Rows from block 7 of a small multi-label image tagger, named by matrix and row number. Rows with one number belong to one channel. Each number is 500 + 50 x the weight over its row's rms, rounded and kept within 0 to 999. All counts start at 0. Numbers have three digits each. After the name is the row's rms in percent of the matrix's.
After each channel's rows are labels from the 100 images, of 14976, where the channel reaches its highest value: "colour at peak" is the nearest of a few named colours to the mean colour under the peak. Only what is clearly more common there than usual is listed. The data: Sentinel-2 satellite tiles (TerraMesh). In brackets: how many of the 100.
# sq0: squeeze pointwise conv (model.blocks.7.sq.0.weight, 96x192x1x1), inputs 96-191
# e10: expand pointwise conv (model.blocks.7.e1.0.weight, 192x96x1x1, transposed), outputs 96-191
# e30: expand 3x3 conv (model.blocks.7.e3.0.weight, 192x96x3x3, transposed, each kernel summed), outputs 96-191

sq0.19 104:619510437455362445394431528475378524410524417534554480521480575394513508521495459439494578456443450439520460523543427444453514467579508491519466520594435471546467423556517603442475486463424378468550453496511547513414540553480495534462441469511589491501516517429478556488440469412430505489
e10.19 101:512490554440556479504442487574498531554499515517439526450514511527473592592662506601452550409455502544490563469519474456550474393573497437509515593481518458526514432482476418547495542526444470441493577485526516501535487482461541399365517462406461467464400579498407568551486480497508508496
e30.19 089:539515458517420523512520513451515521455391664503533642540452539474487514476495440438493594517544447559511547529488496514468472409444408465480525459484690554579519392455492455513512476524465544471516522479522436538492504325472531486492536549545444518441596552468475489502533537482584510499
colour at peak: black (47)

sq0.91 105:494506518500491506469467427450399485482604469516478536439496504502528500436545438397543470395514546530560549465567510502506497442447433426555539465415507459521371482523513428436496435507553483423521507512435490519574484559513445448449601478507435531451472474417492432520466551496522578488
e10.91 107:487488447580499636450525414512466438476622439407532429491407513490442492499498604556550520545547499500464497450513592509533544431402397521573538453507519469614454533473523559550621487448476575485534644410512495430424427565569444489470475525518481535413497423476429494595478527532541521499
e30.91 103:475550462519537406543524470562536494548533470482562599501470444457473518438567560537517481484473568520429511478516517492421454457527380483464605507559470551500583517378424445521507567523493521469475477589451497515547533441509478518582494533416485386496561515477503494542430476548503514577
colour at peak: grey (61)

sq0.25 105:608530446463552524382563530566609479473468465366465454459426563408553493532498550457488527421510469466547440528426351479548522618485432524497576405480554409454475453472463445480446492573450493545455464508494459469502552489480513520459548488433482430440521505341461464571418379550531431494
e10.25 095:407482480465537482430494484557487530481483505474535481464492534480572456546531587544501552438534520578543483501470535539577485505506437496454426593573470459589478521475490506490511527672573541551530376486500507499490592516472500489506519494529547549441498508459636519528455535395427554572
e30.25 106:652557407469458412494355506532405512476482496538499598487486518542459491543482451520449552465506457540598560575543465502394546538477507467507587456538547573548525523474625515508498529521549495506527618468569515431462459432485481490471539492495530568487558555484516526515538424564453584519
colour at peak: black (97)

sq0.12 093:612501510496421542435449491518535582590538533480485534446511545419500460452428509568539490435517477570550510562559458516500428481512424445452472382447514503475422574471497580507502478529361352517444410490433527565563532446533572468446464451465474451440508493567510534536522443501345536585
e10.12 094:473524424511491604482452518515462453543346482579569566513500482385535508551570426563564580581421474522533483528476417437480541587401516407519396476556497542455459399534520481494558595590539479531482384530507559509498573451563478525466426484457498458522538490553492535604457581567532472542
e30.12 100:567445465544530494575539496548503443452475534471424576527553455561516480466510473434435591502452441604555522565506484464514512461501493498538395494467631544499510478515479479490524485520485557483508502514488526561546437532486516629447518398574475525409572645507545453490487525445501471498
colour at peak: black (77)

sq0.22 096:588566530413450491589402503538532502590480526486524393441529418459566550461427476446454532484467657520448410549520580504565428476505447500494482516464416463451649523453499481491433490569520446427501481491477463552431426469453402563435460548538599502467499365431528438509404485583459454554
e10.22 103:447534497484425490504481557546483517475479477544478418503539490445496454521486537536476549534681470429434489487448510408574542533506564470430451457480516483429560566531452439450471527442547606532556636508468501500518500458529564477445520475522627547474494557509537469507536530557535535422
e30.22 103:565434551438499509535446499470532516527626539469434507527495457487479584553478520458488405520442516484525451503529540527591587525479533451555487524566470528485561648537540524627541485499512389511528497425542435520585516515466482521479534489498478453409442500501499444521441495497507561565
colour at peak: pink (65); orange (29)

sq0.86 100:507451481576450441359564461553503519432435574510514489454554480569534560451522513613539467478549543429432581562500454484487569460542565490512560456556482530438679463462507453500413529474564423499450432520505537465474456506558541529438343456612556452598502446541418422584570469456546505487
e10.86 111:477505657455492450591474603576463462367537546512505524484519523540523491549489511516522579519391481538471526476504566502512533509592474525552432524538499504432573497459500488519473623477486515489456496543468458494487377525512489502542536504468504526499422602433540452447517457581489362557
e30.86 085:563488491513455598445573494510490524465553483535541462596477477511521507517594553492489501457580413516425443373454424415550518534510545567548455412486521464503403534482472575572437506482492557523491487542479502395450519547555482500572473569398451490549419545484517612487516484450505516448
colour at peak: grey (60)

sq0.47 109:448535534562561566544534443518333537457554498467589415550533459570496434419480534469508380516512466449589520421548534522544560539416503453477445479383485502573512461519482518506374538531517572609443529597500488430410619435530483482554418566446472396486414562569451467465432463540473516510
e10.47 096:422496518438594522481506550581454428505418505477390493454468536611481510552463503454488465418431484420482536480426481537486441523469476464555597502497494472508430369451479513496524482574481477612601490585462525559466434538608470519488441437552550496497503449462492535538486546430509552503
e30.47 108:476504532522351450522542485579493514503406615447537484586526547444442522482505411544517430469417473464492574438554601591502529423516528549498442460499618550496448458522552483506510510570488417467500493523466499477523487381480410465545525538562460481473549516450481503548600507406445450465
colour at peak: pink (57)

sq0.84 094:412443438512459480481504538414508470452399526499527610519646486478509612578575460459508410459566543581553517576617431431551509409509541495381532446521489434457607449529472558538510441408582417504481457574537519503397450547575417563476523477482452426439594515459493484415430592523563542527
e10.84 101:459511587503523492564433473541483444513516430419492565493440445636537440629576483508550509588445390481572489510592514560548514606506516469522583469523567577535629480556446537477493600527543520519560475425498533490581460579528452423452526530509478623408497375490540480536514438482557635496
e30.84 082:515523506529468595513552552523489506469444459505554526531480528421527424457532574505540428429484450483403502401399485401508524501502454448542574496508575521473428498443509483571561581490495537503424509544481473541467511551440582495538518563425347423469473502432485563505413520533559517516
colour at peak: grey (70)

sq0.87 101:500453450420613514557497578494554477490372610493376605491490462521423473505444524552554477553404459597448458555417504554544570452507504534419601505460564472480445569510574598516491535513431584566675553523532490569584411494533596546497477513506458622464495490532564557593454563558521501536
e10.87 101:535526527462418541527471442472490554482542483502458411578476493523452520439435409466525430508570512531534577421461382488536422515496464465482683455476516476500543475463434383451604507435475511418508507496490501543532472482445459542465480415477455511490542424541527441494494568513505498517
e30.87 095:465437545566411498521554483530569440471522517500500481536479544443469543397454495489458402532542389548547576513611533534533500478533539496462537486537507519471417497518442616442557481518567543508536503563435532486549549480490532515506410534488498549526530473561517434472494567496425504387
colour at peak: white (68); pink (30)

sq0.61 092:489502524604549574501393515628491509623495599511488542547451487568551371427488491504473533565531560475457543550557445512527517461479437507471454602450517431547458520573452513580434519494515489461492493416466606496529487519545575520488540454496487499431424566516473629383468497536404555348
e10.61 088:460619419547465525563513558471515385420486481556522590539506520544496399552521464519533487556412681527564445467524544542557558489449432537471538506499472532528570533545416558533408514492566534497508406526587494473491575509569513586465433500441509447469645516563617550576541469530536504527
e30.61 087:466528451583534394551459501534565389492493522450552561484499580548517459487507533468497511596479443527604417545542491501514487453428542607604544505515579489560475527477530600524423617581570533466460444532525506412577430445445546507451429462550561535461568414555558511597444507501446475562
colour at peak: white (53); pink (42)

sq0.78 098:355473485568465437629523473525495555589398659495415513467477510558476388569469425357394516527414489560573403473456456518486504537543437601466542540457529555485505501486455486462527486484557453479471505559484448543557605602422549547537457486536537551556477535486492514510497494463600548505
e10.78 101:500501431567394447468505460458502514521537474432508525491518460503482500491458430507504504552467512536482452556534564515453488465379509485538481489507538591549457451491573425496522540514498480474542551597624520488418508579486533502357503462553534508446482497520593587495513444514398561504
e30.78 090:490514440506429487558516541547547459547433479496497553413469475475529467521494459488480504469545423517485583562545457532422512516552491564508515542578505488519503512540481397502577534528504509567442534523457412538551557462445533473562425498430500555475497521488445461545417526558440548478
colour at peak: pink (59); white (27)

sq0.93 101:526532573499538501525548517425502484548629483469479519549500456456583512554543529468421520574412538576669593533513519464488565320438527495468556580540520526475510518562460483447400501488474576455411494469523472496383501459567463486399517467550488592487487589589463472475622458468538516588
e10.93 099:426616492395507495528424602491522569541535445532526482548513500446497540410641491458476527460494518460458515565557529541472487458542559562435504508561417483479589613515489457556394510486564504455427509477437478516510473508499475518400502564422467418477548520511531555529554530431509483429
e30.93 108:570511475410486520460552553549586498394348472512589512498440479607440481512468486483481655407487534528510411523558474375571507473442564496461477410480533563518539454528482459489546442478581490559486494477460523484468524533491458591403597473550462546450501528484483497514501441468495494504
colour at peak: black (44)

sq0.55 108:565470631474475541394449576480484590606510522571433463495553541510551464522499513562490516576588391469462467616476584533626468547521521565569559561435465517525414504501410412489413555548420579392543484448538437453572480469515504483455398406587587375507525471485569482540514577517543527621
e10.55 093:513534494437542519528513505481477558573482536494458544472529482518488449535575509526436500495517466434522522567462497470488502502388539497552574401607575499460497527570482498550468478516502598463456351488516449497468496497510573539576379411520515475501458556573484602460412413420583463501
e30.55 129:472445591481539552467503444463553498588496604522505480473464464525462536491447554571568514469565387539486387516569547509530476432499541440534517429391486486523507556465522543485497528536500430500509440500485501485637537395593461561540424478571566367496388495441509516540445577462515456563
colour at peak: grey (75)

sq0.38 090:415556498497512407461466546441432487552603544426488508494487585619423498407546484529553473589428430518514480522500488587508540555479459495601610574489440459470526496531376510583501572576434521458498424479488506520544582525585540477565468505454609446409444560470502531626435419516558552566
e10.38 088:438518477517561505558445545419454425519544469471486414479458514517410528547475528514377505481577525546596508507485496550573546481511530454554491513435504458426528420534423443371490393477557439534523474598542506426475480486556511493503553563456540496474483490406594500537508518448454439416
e30.38 079:491544457488490520625512490426521491606428481451460509475371578545543572432482549540468512460600424506539548477512433473433466532466527604481556448609522515530506539386498501411537527505502543526489507577435523600502565435434546516509471534437543429458495544554464429448473448532400489508
colour at peak: pink (42)

sq0.6 101:384460564429524499392410543493659479546485502541497548555554587509575596490560582648462521467503578419572498473517542466515578547515390413435524547529549505539528489450453559468570550463528576609505523506449442498591541529440422416484543415482466403512465526469448466554572512445404514531
e10.6 100:414597495486534479546560509471467368539501541434470486487491533446527426491502410493523541516557469548419419564415468436556459488479457510463531515546518523462525501631480548476537616538520474480509509451506531520525480465557467501396484429521481548594518394533475442521491538597460513541
e30.6 107:487406474511382520543451603415526457451569496442579420523480573513554597380580584473575486437557439447474563490578577500478460463574544435483492470480519475494509416477512482586515375532557484500466563447503554564532437483466527541497500404527470550475553489446520548579493514471467456562
colour at peak: black (54)

sq0.7 096:459473513443538439472395388533580410541515555478469446438553429503481431437532543506410497588470490498519477552489365530501512468470437393507521415534521517410536571407524535486309483530476505405566540408443519480428424465517499465574471486628455509502478480526412465532542483529554505573
e10.7 100:494531488535558542570527478439595469525478555568416566411494527548370504494549459626564557496613457576458503491536517525469463423514505558447447602563392537471414608464456576562551432606492540545488531472484486475480597454460527533593465431484533517452443485506546469561504506485491503537
e30.7 104:606569411470504426489499562457507419434455508510521578613511448530466487533471555431545536522435410523471522435560519472489472478465468446473516536522616573506447477567536507507505398484563539493525516523519469513407534477587587564505545443552568579430496451628585478496502577551491601478
colour at peak: black (90)

sq0.63 102:516389500573593422449591394513507301431435438456457480427446562491500501533541498472507512495406505453402436492480495472401531511429509551481501521370520519465572545492549531473397482504599536516445509490481592431475457520445522516532539397473462509540442522527513471535521458484485554546
e10.63 094:456488492501435553490497477480510486429385443487422531536505535536537460475477494550608581512560499512482562516437543487515537544492451449518545471509455413434455444433453543491491444450532547447494533549488511375478472540498412506462573442476457453510495359437475541479555429479508451495
e30.63 096:584582478484513563550571390494522462447442460501494486534476528518442445507442519434602583474522501489539395579616518511545451514483538494503455478474475557494516606541481508486453568556524483496501563511523502508497446481495493456510500521538478426479509543489634503553517472462568610578
colour at peak: grey (59)

sq0.64 096:541487423473384501513458408492630528407540468470419446512549489555493407516533494506490517620499415495543582512565538525604458531422472411470467434484540370481536440486521482434560491508530515408507535468489459494417415452478527531520452442572453460506562588497567515416562500550420453441
e10.64 092:545522536610519498453457466496474460500530552422516463591507545531462543566496464526486543376490520471500453439471560533500599485476605545413420428540490522560550529561465573482581392507556451447413342468512464485490480597528454528507568583474475493602506474527510536485579477522556453560
e30.64 088:519502486499358490548468536535526538453391476433557534491430453472446504460469468536408527480582422534449483479438491453422501512614529477471564516470528512455505466529522476445584466470535535623470586497459456419532520398438503480586504625460512506455440485595500446511497500502531534433
colour at peak: grey (70)

sq0.60 110:383512531478483582568567447434583480588477521473632547512487410511450451528446490587529512540498547501491463539602475511513407532469470462483417421436558547456649466560453486515367525607571490541537546457558425560398445415437488459506483491566505443477396469438489456453435368482580561453
e10.60 106:550482617576510529429470517525466392451577488500540449499485448548497499480553576559371574488508497516479508470476490432423469490480459433592553477527574566489483571553512559496466522506493482565506590517512473504535598532462502496539594481493553534447458528512531511474481564536513509528
e30.60 110:609543592578464536446543535517471494518507574525543457529501490497461484429577485564577478588495504526437413424492519401515561513502528409527482572469509449463507581555455507540542445502525444491522460526549447535513441391509403540504503561471560469411503506448449543645455571453501613569
colour at peak: grey (63)

sq0.42 090:584540577563516448463602487431617498522389501557535465473479511551444483415537511516562527481490514541466539503523430454520471514507436507494584478454486498570517508583552585560475479614567581518517443564572462482499553477650593528439481507458498439569596460507378485495505478500551563494
e10.42 092:466510539466476485535454539481523421469531519489522521434494464501561483491477464542499520632477526476453528481613543555530512494639567511565380437515561530412522459607378473500578470489524540574549409432549508520492442511558489459491558567564499473506511507532465537438593473473542463518
e30.42 083:473456492516379394554416453460548395584538494512544584480496473532488437568449429567566481525557422445536504537478432493511457467460605518481509382522451509576552453542401455498514449458474535571443455508541496438483505450466525493522478577458573622505509514534572484529469515499461498517
colour at peak: pink (44)

sq0.49 099:529491528488457538536532552416414524526425498535592536616525585436508451657503497447502436481517565434533491488455583411464470511515526461434513479477582440596395557500472436480448406472603400528583527570492446449394453531525577493518583585395508526517391417494622530475485529461473528526
e10.49 099:526400454526484555508554484545497542496488462456603480495519540537526516464462499409487484494525503585492484466492599506536535511528416446399440460487620459445493462477508427562529500498493505531516520521548445480566534516454519481522512496554534481496469454503549537462523495559595542487
e30.49 081:454502524503445453563502498461517503528364528539532559529429607501512514543476494505546467515530375485561508470433521414532436457473634591557588495571449467509475436409450453507588506522443532587458480531527460495456491462531535438565505599494499529494523486459494470581540522504408480537
colour at peak: grey (77)

sq0.53 099:430528466532503520605556535526559454469497512500485428498513507583386579450538537510550399443590469504361387482453526588498491403484519562566467561360441482542454474537492554539462529563486548535474524385526485553570428486405510567460466488574330482510530536512461486609577492470542512455
e10.53 100:454478482433482519398472491542541407505504552505474565494533487597466523491527546450506604501475446656468451499509493516479486421558485463458557422443481628497482514523429585491536542454576422563511426478487481618487488429576428468509529501507408451477493513524571474389639461490521520481
e30.53 096:445587547514454477552499571487520511499405498432560547486516462580453526533468531423467501476505446497553512580512534521573505484450532531527524472505559516536368587523482523494504493553467495480475469592538584523431567413459552532553462505568592382449421551513480489607488517558523548435
colour at peak: white (77)

sq0.28 106:424499633431558519442484553509370492505579497480568393565585490513496536438434580486487541411538530450542548560398556519526448564552450437520520596546497393490661546479517499437576604520504596401517420615517439491444513546577596476585476449576575483492504445503493493447491469534468532509
e10.28 092:493449517419456495561459633535514589489523517484506486469488577537477572558495438362503517556477557539396520466419432514513508609495473496598459444463485637477635488472501435480433530497574494461480472453534554448464562514547461435555593526467454532504526465465511509425490556515547596503
e30.28 088:511562458498470574564589485473400574569477474497484423549528438469478471474499543509469404450572402484428393532408448518529527477546529448523558521484548561426541524450534568584469568498544443440486539477487489559446528508551542515490451429425435483552466486549536522455541541497566554592
colour at peak: grey (64)

sq0.39 091:492524494419526555565476489510499491642451557465618670415540489379444463491549532471536493556516437578431525553547457499481536537490445521465421491464421588486487575494454554558514557548456475548461550604533563490441483491602470447444553526621497510477547504495514508564507424395474556418
e10.39 095:435489473521352524553487533451519494502509534437461466514529464491498549544517478473472490567486556506547559449502552545525478481583455482535554381475573520480580530524432547467432574528482477526546492527511538432535527503524588523480530520530420456556594457543572557496514561457548488579
e30.39 085:463581585531497435560551517433528386459536491439533573554559509543490536523557451563529452564533384521573416549481482442447467455463553533509504444496425452469495457517512539499516506561507524657522433572463546508435590475443531521557485512493472555464461484475568528542485425520530505543
colour at peak: pink (37)

sq0.26 106:614474553482518465374503541465519548481503413544468457494525511536449448452497510443495474423490608367479500548542463440518400512474562489561440404437532448449542465522525540476511387629468519447361580597491384458499486480558469486427487454509502451449449465421480392418423498456515459561
e10.26 096:529464469465513507436447508532570524449580455490502520522479480536506492438519500595449559517628524533604486553487488471512525452494469565466469458532648478491461537503514482521539408555574516366623552566464528596464497535531631496550526486621525566523496480499543519502495561479417549534
e30.26 105:498511512474517519478475550538507538479530560481414376500554442610427487502548560480570627475568435480482559580512572491550496500448446520446461504545591487482516531526456504525479468529477493438460480514401576479534547478498495530396484522431471504488598513512587564585458557494500434494
colour at peak: grey (64)

sq0.34 107:456426569529533468538529455533359552558493469458512580564479582511540453575511448500494552431439442463456466506544496477437456576413552479501399518440515466584428414489442530438491533475556401483472413677467523450308426536487374482606520505561571524450512524469443454487436529538471473439
e10.34 088:554513511537503489462576450451597531433550523386459529496542459342445527463506483536546522491636528559516539540527517456475485563568451438472503595493516406446525531536524589569457487515446526492479504521495500408535590495532552486475493544514582545478650449411482522562598602517455491547
e30.34 107:486527532510453481540411579418539448460552570522458602581522515514501584457476494538483467562435427462559502494533494532517485507510526427475448486497550600488506502536551421554484513553570448509479520513514474489512425494555516530442555508606528561514569502471485443527521428521479424493
colour at peak: black (90)

sq0.37 104:562522571588460580505522528570358469638449494469521489586547529563513567552477592549555501563550526462336460483537503465536570443532517560588536525506471456521505413483543547557485521481398550511485640521482550554460465508558454491475583549508492528431459484597530491500557528443506561518
e10.37 117:447520556536465544586484589534398447452408478488459400571431400492531527443502531536567506522528459372421497543537445516546518539535503536593611500508512420462549476573495464497546449446561543556477502467507635534415532378473433490453487450437471524457477513508534471507503487497507427513
e30.37 100:410447568440509493499509515510576477505510579534471556544487630526471498507452478495494459505538422437531461522544587644497478498493528566524583487553447520483481537531427567541527550462479461530592473511467499558623548526442461533509392489451509494483542416494460491465496493515347476540
colour at peak: white (61)

sq0.20 109:404492519586530507506513484527456508487529451578486519511522434515471525486548492535474560497445545495496574549577450507510480528418537504429480532431507495463594566488569478502548495537587411456571679621467508444477498435516484524462513510483489431532574534559369562499514506388442518499
e10.20 108:557553483496546554513527501484543571466520622564427503513558467464506572424429454446532586541624497452480453592503516570493512469517509451646492526536581483528475467534488544559450506630494500434517492423461495497500505450531504493521540499522567466550523542481494426579439647469488475475
e30.20 121:514441391535449521463497483499477494538461463474475562485518535623493533570599492426554399442463461540462484462512570500518511496407521471443471439424546522447476419468533437533518454492467526556456514507527467529425452493427439478465495433558436561468545533515656421453564486475493475522
colour at peak: black (41)

sq0.0 099:571518463538406544509521568514427480404490523663446535573471361494474463364443513565485471455536443539668444550559493496480558372653546585512477436414439468521505495442443484486415540458449573530515482511544551595406571532532443480510522535574554476561518489545498541454524521516512554512
e10.0 092:478472450533476517584437553477475558374452491473499509502459447506613463479599409513514425557454436582484521554485444497451507442603477475489621501530527422449444561445529398482379546443564559445442503590539627526501468562513514508465481469421558564492584489490449492524543548544514482568
e30.0 080:500561545448464432485556490473522405459406459480552418540500539494380453555409500472481534628427473475587438490566400556602394450463579575478488494431463553510544606479586444553569582558565519573504534523594469510500486532537503565486555418477495582473490505570554524499467469561567510511
colour at peak: white (55); pink (36)

sq0.43 106:357547440558448471463573451498404411589507483512430525509530515610425531466495477499606514556569404599529623532590528530466536552529520458489685485524455533534543467670623510551543469529564489487468559442507533575495530619603451480568521528510499537531506528523370544526485520475502498461
e10.43 113:480574472505487491592550528430505402478549518546539578473540531476533440473533513526499408452476440544472492457372481411444467526580465532498541438461453551530580503550472431466568476483494441446541541412422484557497536484539506429451573389526509436506565484574603594469504493485555461520
e30.43 101:483582482529454539506583504464452477524498485555499440496466478577510516453499582515467441505511472472514415515480368437514476524520519512521521441439487505547531439430528498569511436548445345443532519529393499518502393499522501467516464510535573552559469479455453490452566462424507503469
colour at peak: grey (69)

sq0.33 095:562524472479473476530532586355380537459508546556578428465533625460583527456506388536458519564516547534423468472456544505515457544548430547601384424587511497459540548520550491498546495457582484424464515576591445560461545455461503497550518495430463497467561548530563504456488467551529545445
e10.33 097:512518488504406487486508624487518448504470480456527523464405525475502541520562457498497601614469495522512482507496510447498472545638432575445532580530531567413641495447543421425451599457486524420472584453543536639495560498487528457583513382501484513493499432484515434408522540516475595557
e30.33 081:487465501503432346541514449483553477422475491435561505523607556459509521572487530493499468530575387530455485473580478509593378445519528502495579466538532549476523531551515538502475535455539491511494472507605514575560545529462533561482543500538521577512416505541479548435527473497534561482
colour at peak: white (74); pink (26)

sq0.32 101:530525503383486471604451427532434467556498520603526497409490512540533494498549538445453520424553442477435387417470428535460500595420526455468485532555464488435583376517575569489405498613561404530474520587449514481611485529493408495463463498429420576501470552538469475507598547378499515423
e10.32 091:641457549470559426555544513560445482438462496466488549486463487516501561478547483503518402479479464476542486497446573523491499470470501522548513522476438521502522621489535639539438593516510630528461481495537395465425604490427624501476453485545567480463556460521559479513517526509508488493
e30.32 102:495568581528485542568515448480456501508391567495489574641532462563560602522572571549507438482521444517517535440531525482470491522511490460563496509544516545495436564553507598475477491484398503461420519428568482474559439543525448625609560469608524515507505463523494515519522611431550547459
colour at peak: pink (69)

sq0.92 105:432487530473480541511427483490460399552432504488497382505542456500604523433534480493465515535506478519485543515576491502461374484609492419512433474402435457538443558440473450489533588704558377471486479433510527511540450426469411518529375495581560523502506466597574475544517513483673416568
e10.92 099:548612488517517548447579501522586462566478487679517549496566495495605399475531484568588608447475534457502563575469495535502557502548483562442583514612464508542525538484496449486469447511491557465492438510570512467529469489461519477484460447464450513503550601543492495550609614523526448516
e30.92 099:470484470459442533499469526540517448517547493480548500552531485667604523447463571431606469550518439534463502404409499501580464425447597497573561492498457482454478518479473534605481465491461473421466517514439487587515528393598503422462584462520524547513581473501516519543459510472575498499
colour at peak: brown (69)

sq0.52 106:547449485442411492575437532472430455505434580460466535520552484398442461545513497524469509444512552473490555459569431476481480453453422555523577401526530420425507510484415593483419509501543429449450446430537403488406492414396417408556442451590601474439461482373504507449454471380463509516
e10.52 099:541469494467546504344522479464557598573429477556460542424473511644544546435542494620479569515558525515456516394515417542517508516497441504441515464472511402501441517505529541517473533516471598543418565506540558562512518454406570520475509513449546491535437563515497438467478479589499466514
e30.52 112:514457492450495508514460507562493475438429678471505560533510494592399565523492560510472538532430571523533478419548510489468533525420445563519490454547603525485498457476545622456462507517481551489550495506591509441437546460611477581557528531534577626467562542543461525501455612500499481489
colour at peak: brown (71)

sq0.73 108:496547488440516530552540371481454497474657540411496438450543470478541513566480447449568506510523567503525510364520500387500511452464472442378456460317455535482538530503508456546443465499548594333481528533458457566404442490476403534436424360512471490497447455471463435474441545592448508510
e10.73 103:370496468504515489363466551510535537540418496491489561493504516588525481484501480506502566617558502525515468495526455512535480398413471524457601503547537466579506555513496567547518589459531505403501605446627561561558515507551489454448531440502546562491567455498520599397414410440453461489
e30.73 099:554589608468512396421492501505537523458512524581531508558471454590438514457562541465454549480472460483460435502544535451576557490524432565497591515430502435501587526515546547557528575573540466520512560579490483531556532400519539490530505506534370502436460512511493502629470596483494537543
colour at peak: grey (64)

sq0.35 094:410495592493508621540434513493456402598464535420495538490513493526511494562542454570566490464524602523316543579475449493577522431540536459506564470478452549410489519524568500502504572551533459471453480478525417546490557366494344464494485537507516435495568492385515404400362544483534560449
e10.35 096:442637440488413533483462549404559466387513460497496579489437511551561523463434553509474484496512547462435523578524536503532502535537604486474562483530442440500469582469547521470494495474557457535518469490511432515510505478478532458568425483476557532558576448443586519526486639441506425551
e30.35 095:460447560534546371551473519492505410509463541506609558535565504447557455555501427502580601501560419465460457615543496538557482525408563535435474465517593524419486535491425564525514465524485482420496498546593482493473575368475543508416500478573444517449516475500549460557433507437548479468
colour at peak: white (67); pink (33)

sq0.13 111:522436498522555450520636473442464469489501492510524396595436480571615501515497455545506566548477607453563600446618510502464534579421448491523671450527428485454517418492424507493566451474422548587408489521442489510480557524541395404495451484575513437554531539521460494410533550500543541529
e10.13 097:521532457526373459564474513499546401460541494611469486449460536481494512447598607559550436508467505469413535537515558507518503524604458448536550471426550548483571450476512441484527454581577512563481613442493404483465557459505567546483452493472495549467493590458471463511490503504524475506
e30.13 105:547487453503462529574439531529488448473489454544580551456601576566486516424561566452587404453510430500472496499566554552582487538523448499468551497483458534509457511452515497603509438536529491478592500522506490550596522424528503508497535384466501508491407469484534484520517431480535552557
colour at peak: black (42)

sq0.41 093:380563440477457525520569464635510419489460500545508542462498545606497466531481490464522610543485532474548492438443484503546451421574491548454428524557482487503500560377541460486449565629535494479532525443470524491556496479438563496500456433525461562604597487441476583509450578489514550562
e10.41 089:554467469494525393446575589554527553416446448544511469478533477485488456469413430535490432413421518506550420473573533560474569496445430441551566499479487435478601485507490576451503434529470418471467509478456480460553606504574527433564478603485459474527415530472624447447491479515493461592
e30.41 086:525551467531411449568473506490472480544476482392522606441448441507554444453437465468521461586527471540492503536490487478528461462548604535498583499573496454508558542476454490458523556518511523598458424469516478502457577418412504445464481520500556517484506542502456406586504501547363570473
colour at peak: pink (58)

sq0.44 096:495503541503574558549459417543501577478486438552393568514587446473566493466408615507505518480407534540485472512492415493551521556451496568573624502361505555550636492510499502443440535304517610462564570529503496472451549402385516479476481528535535550608491437555539520521604418490454445482
e10.44 109:480509487461545443568502502578516477486519535423520515522462515492529511525603497514493508441503504545491461462453599559518483471646560548493513464468558508469533489581527481558419527529523458610452459526395448501607474471616448553475473466465463521603448506475542455491505486541551561547
e30.44 095:435475486480340443488491481476460551459468514492442449478475433445394460556483514462561556530478453456507524527565474534542504454444422568535450530468502469490455455521537563534450546526547462544583461500448523449329473348509487547434535493512430539419489475469576512465524595443454556522
colour at peak: brown (68)

sq0.79 097:529452423499454465527494521548532524461544542454539631526497501441474529512520538569442460501477496482552557484516549499483530550479534445494447448545524453531331487457445475414563509461442461494438465537426428552509364625415452546542461525446473522497559538490577500615514468570450578547
e10.79 106:558600523459398537495472505449531474417437494528425486432472532491481521371520582483529439548442512517419547542523571521441485404462479499529421434562543512534483497530435531484452569564474537469497541431538488425548477469543503538515449526488387457468635418552607516573481509528471480531
e30.79 100:460565515470509402545503542485545443415504496570547450510530511534551409484523502458578528653548454551533454511532450448538487395458505518470461534524476427485483432486512535534541621513525482565563467458492572487529436453536457483451496482452522521378507410510555481516383437558518454565
colour at peak: pink (33)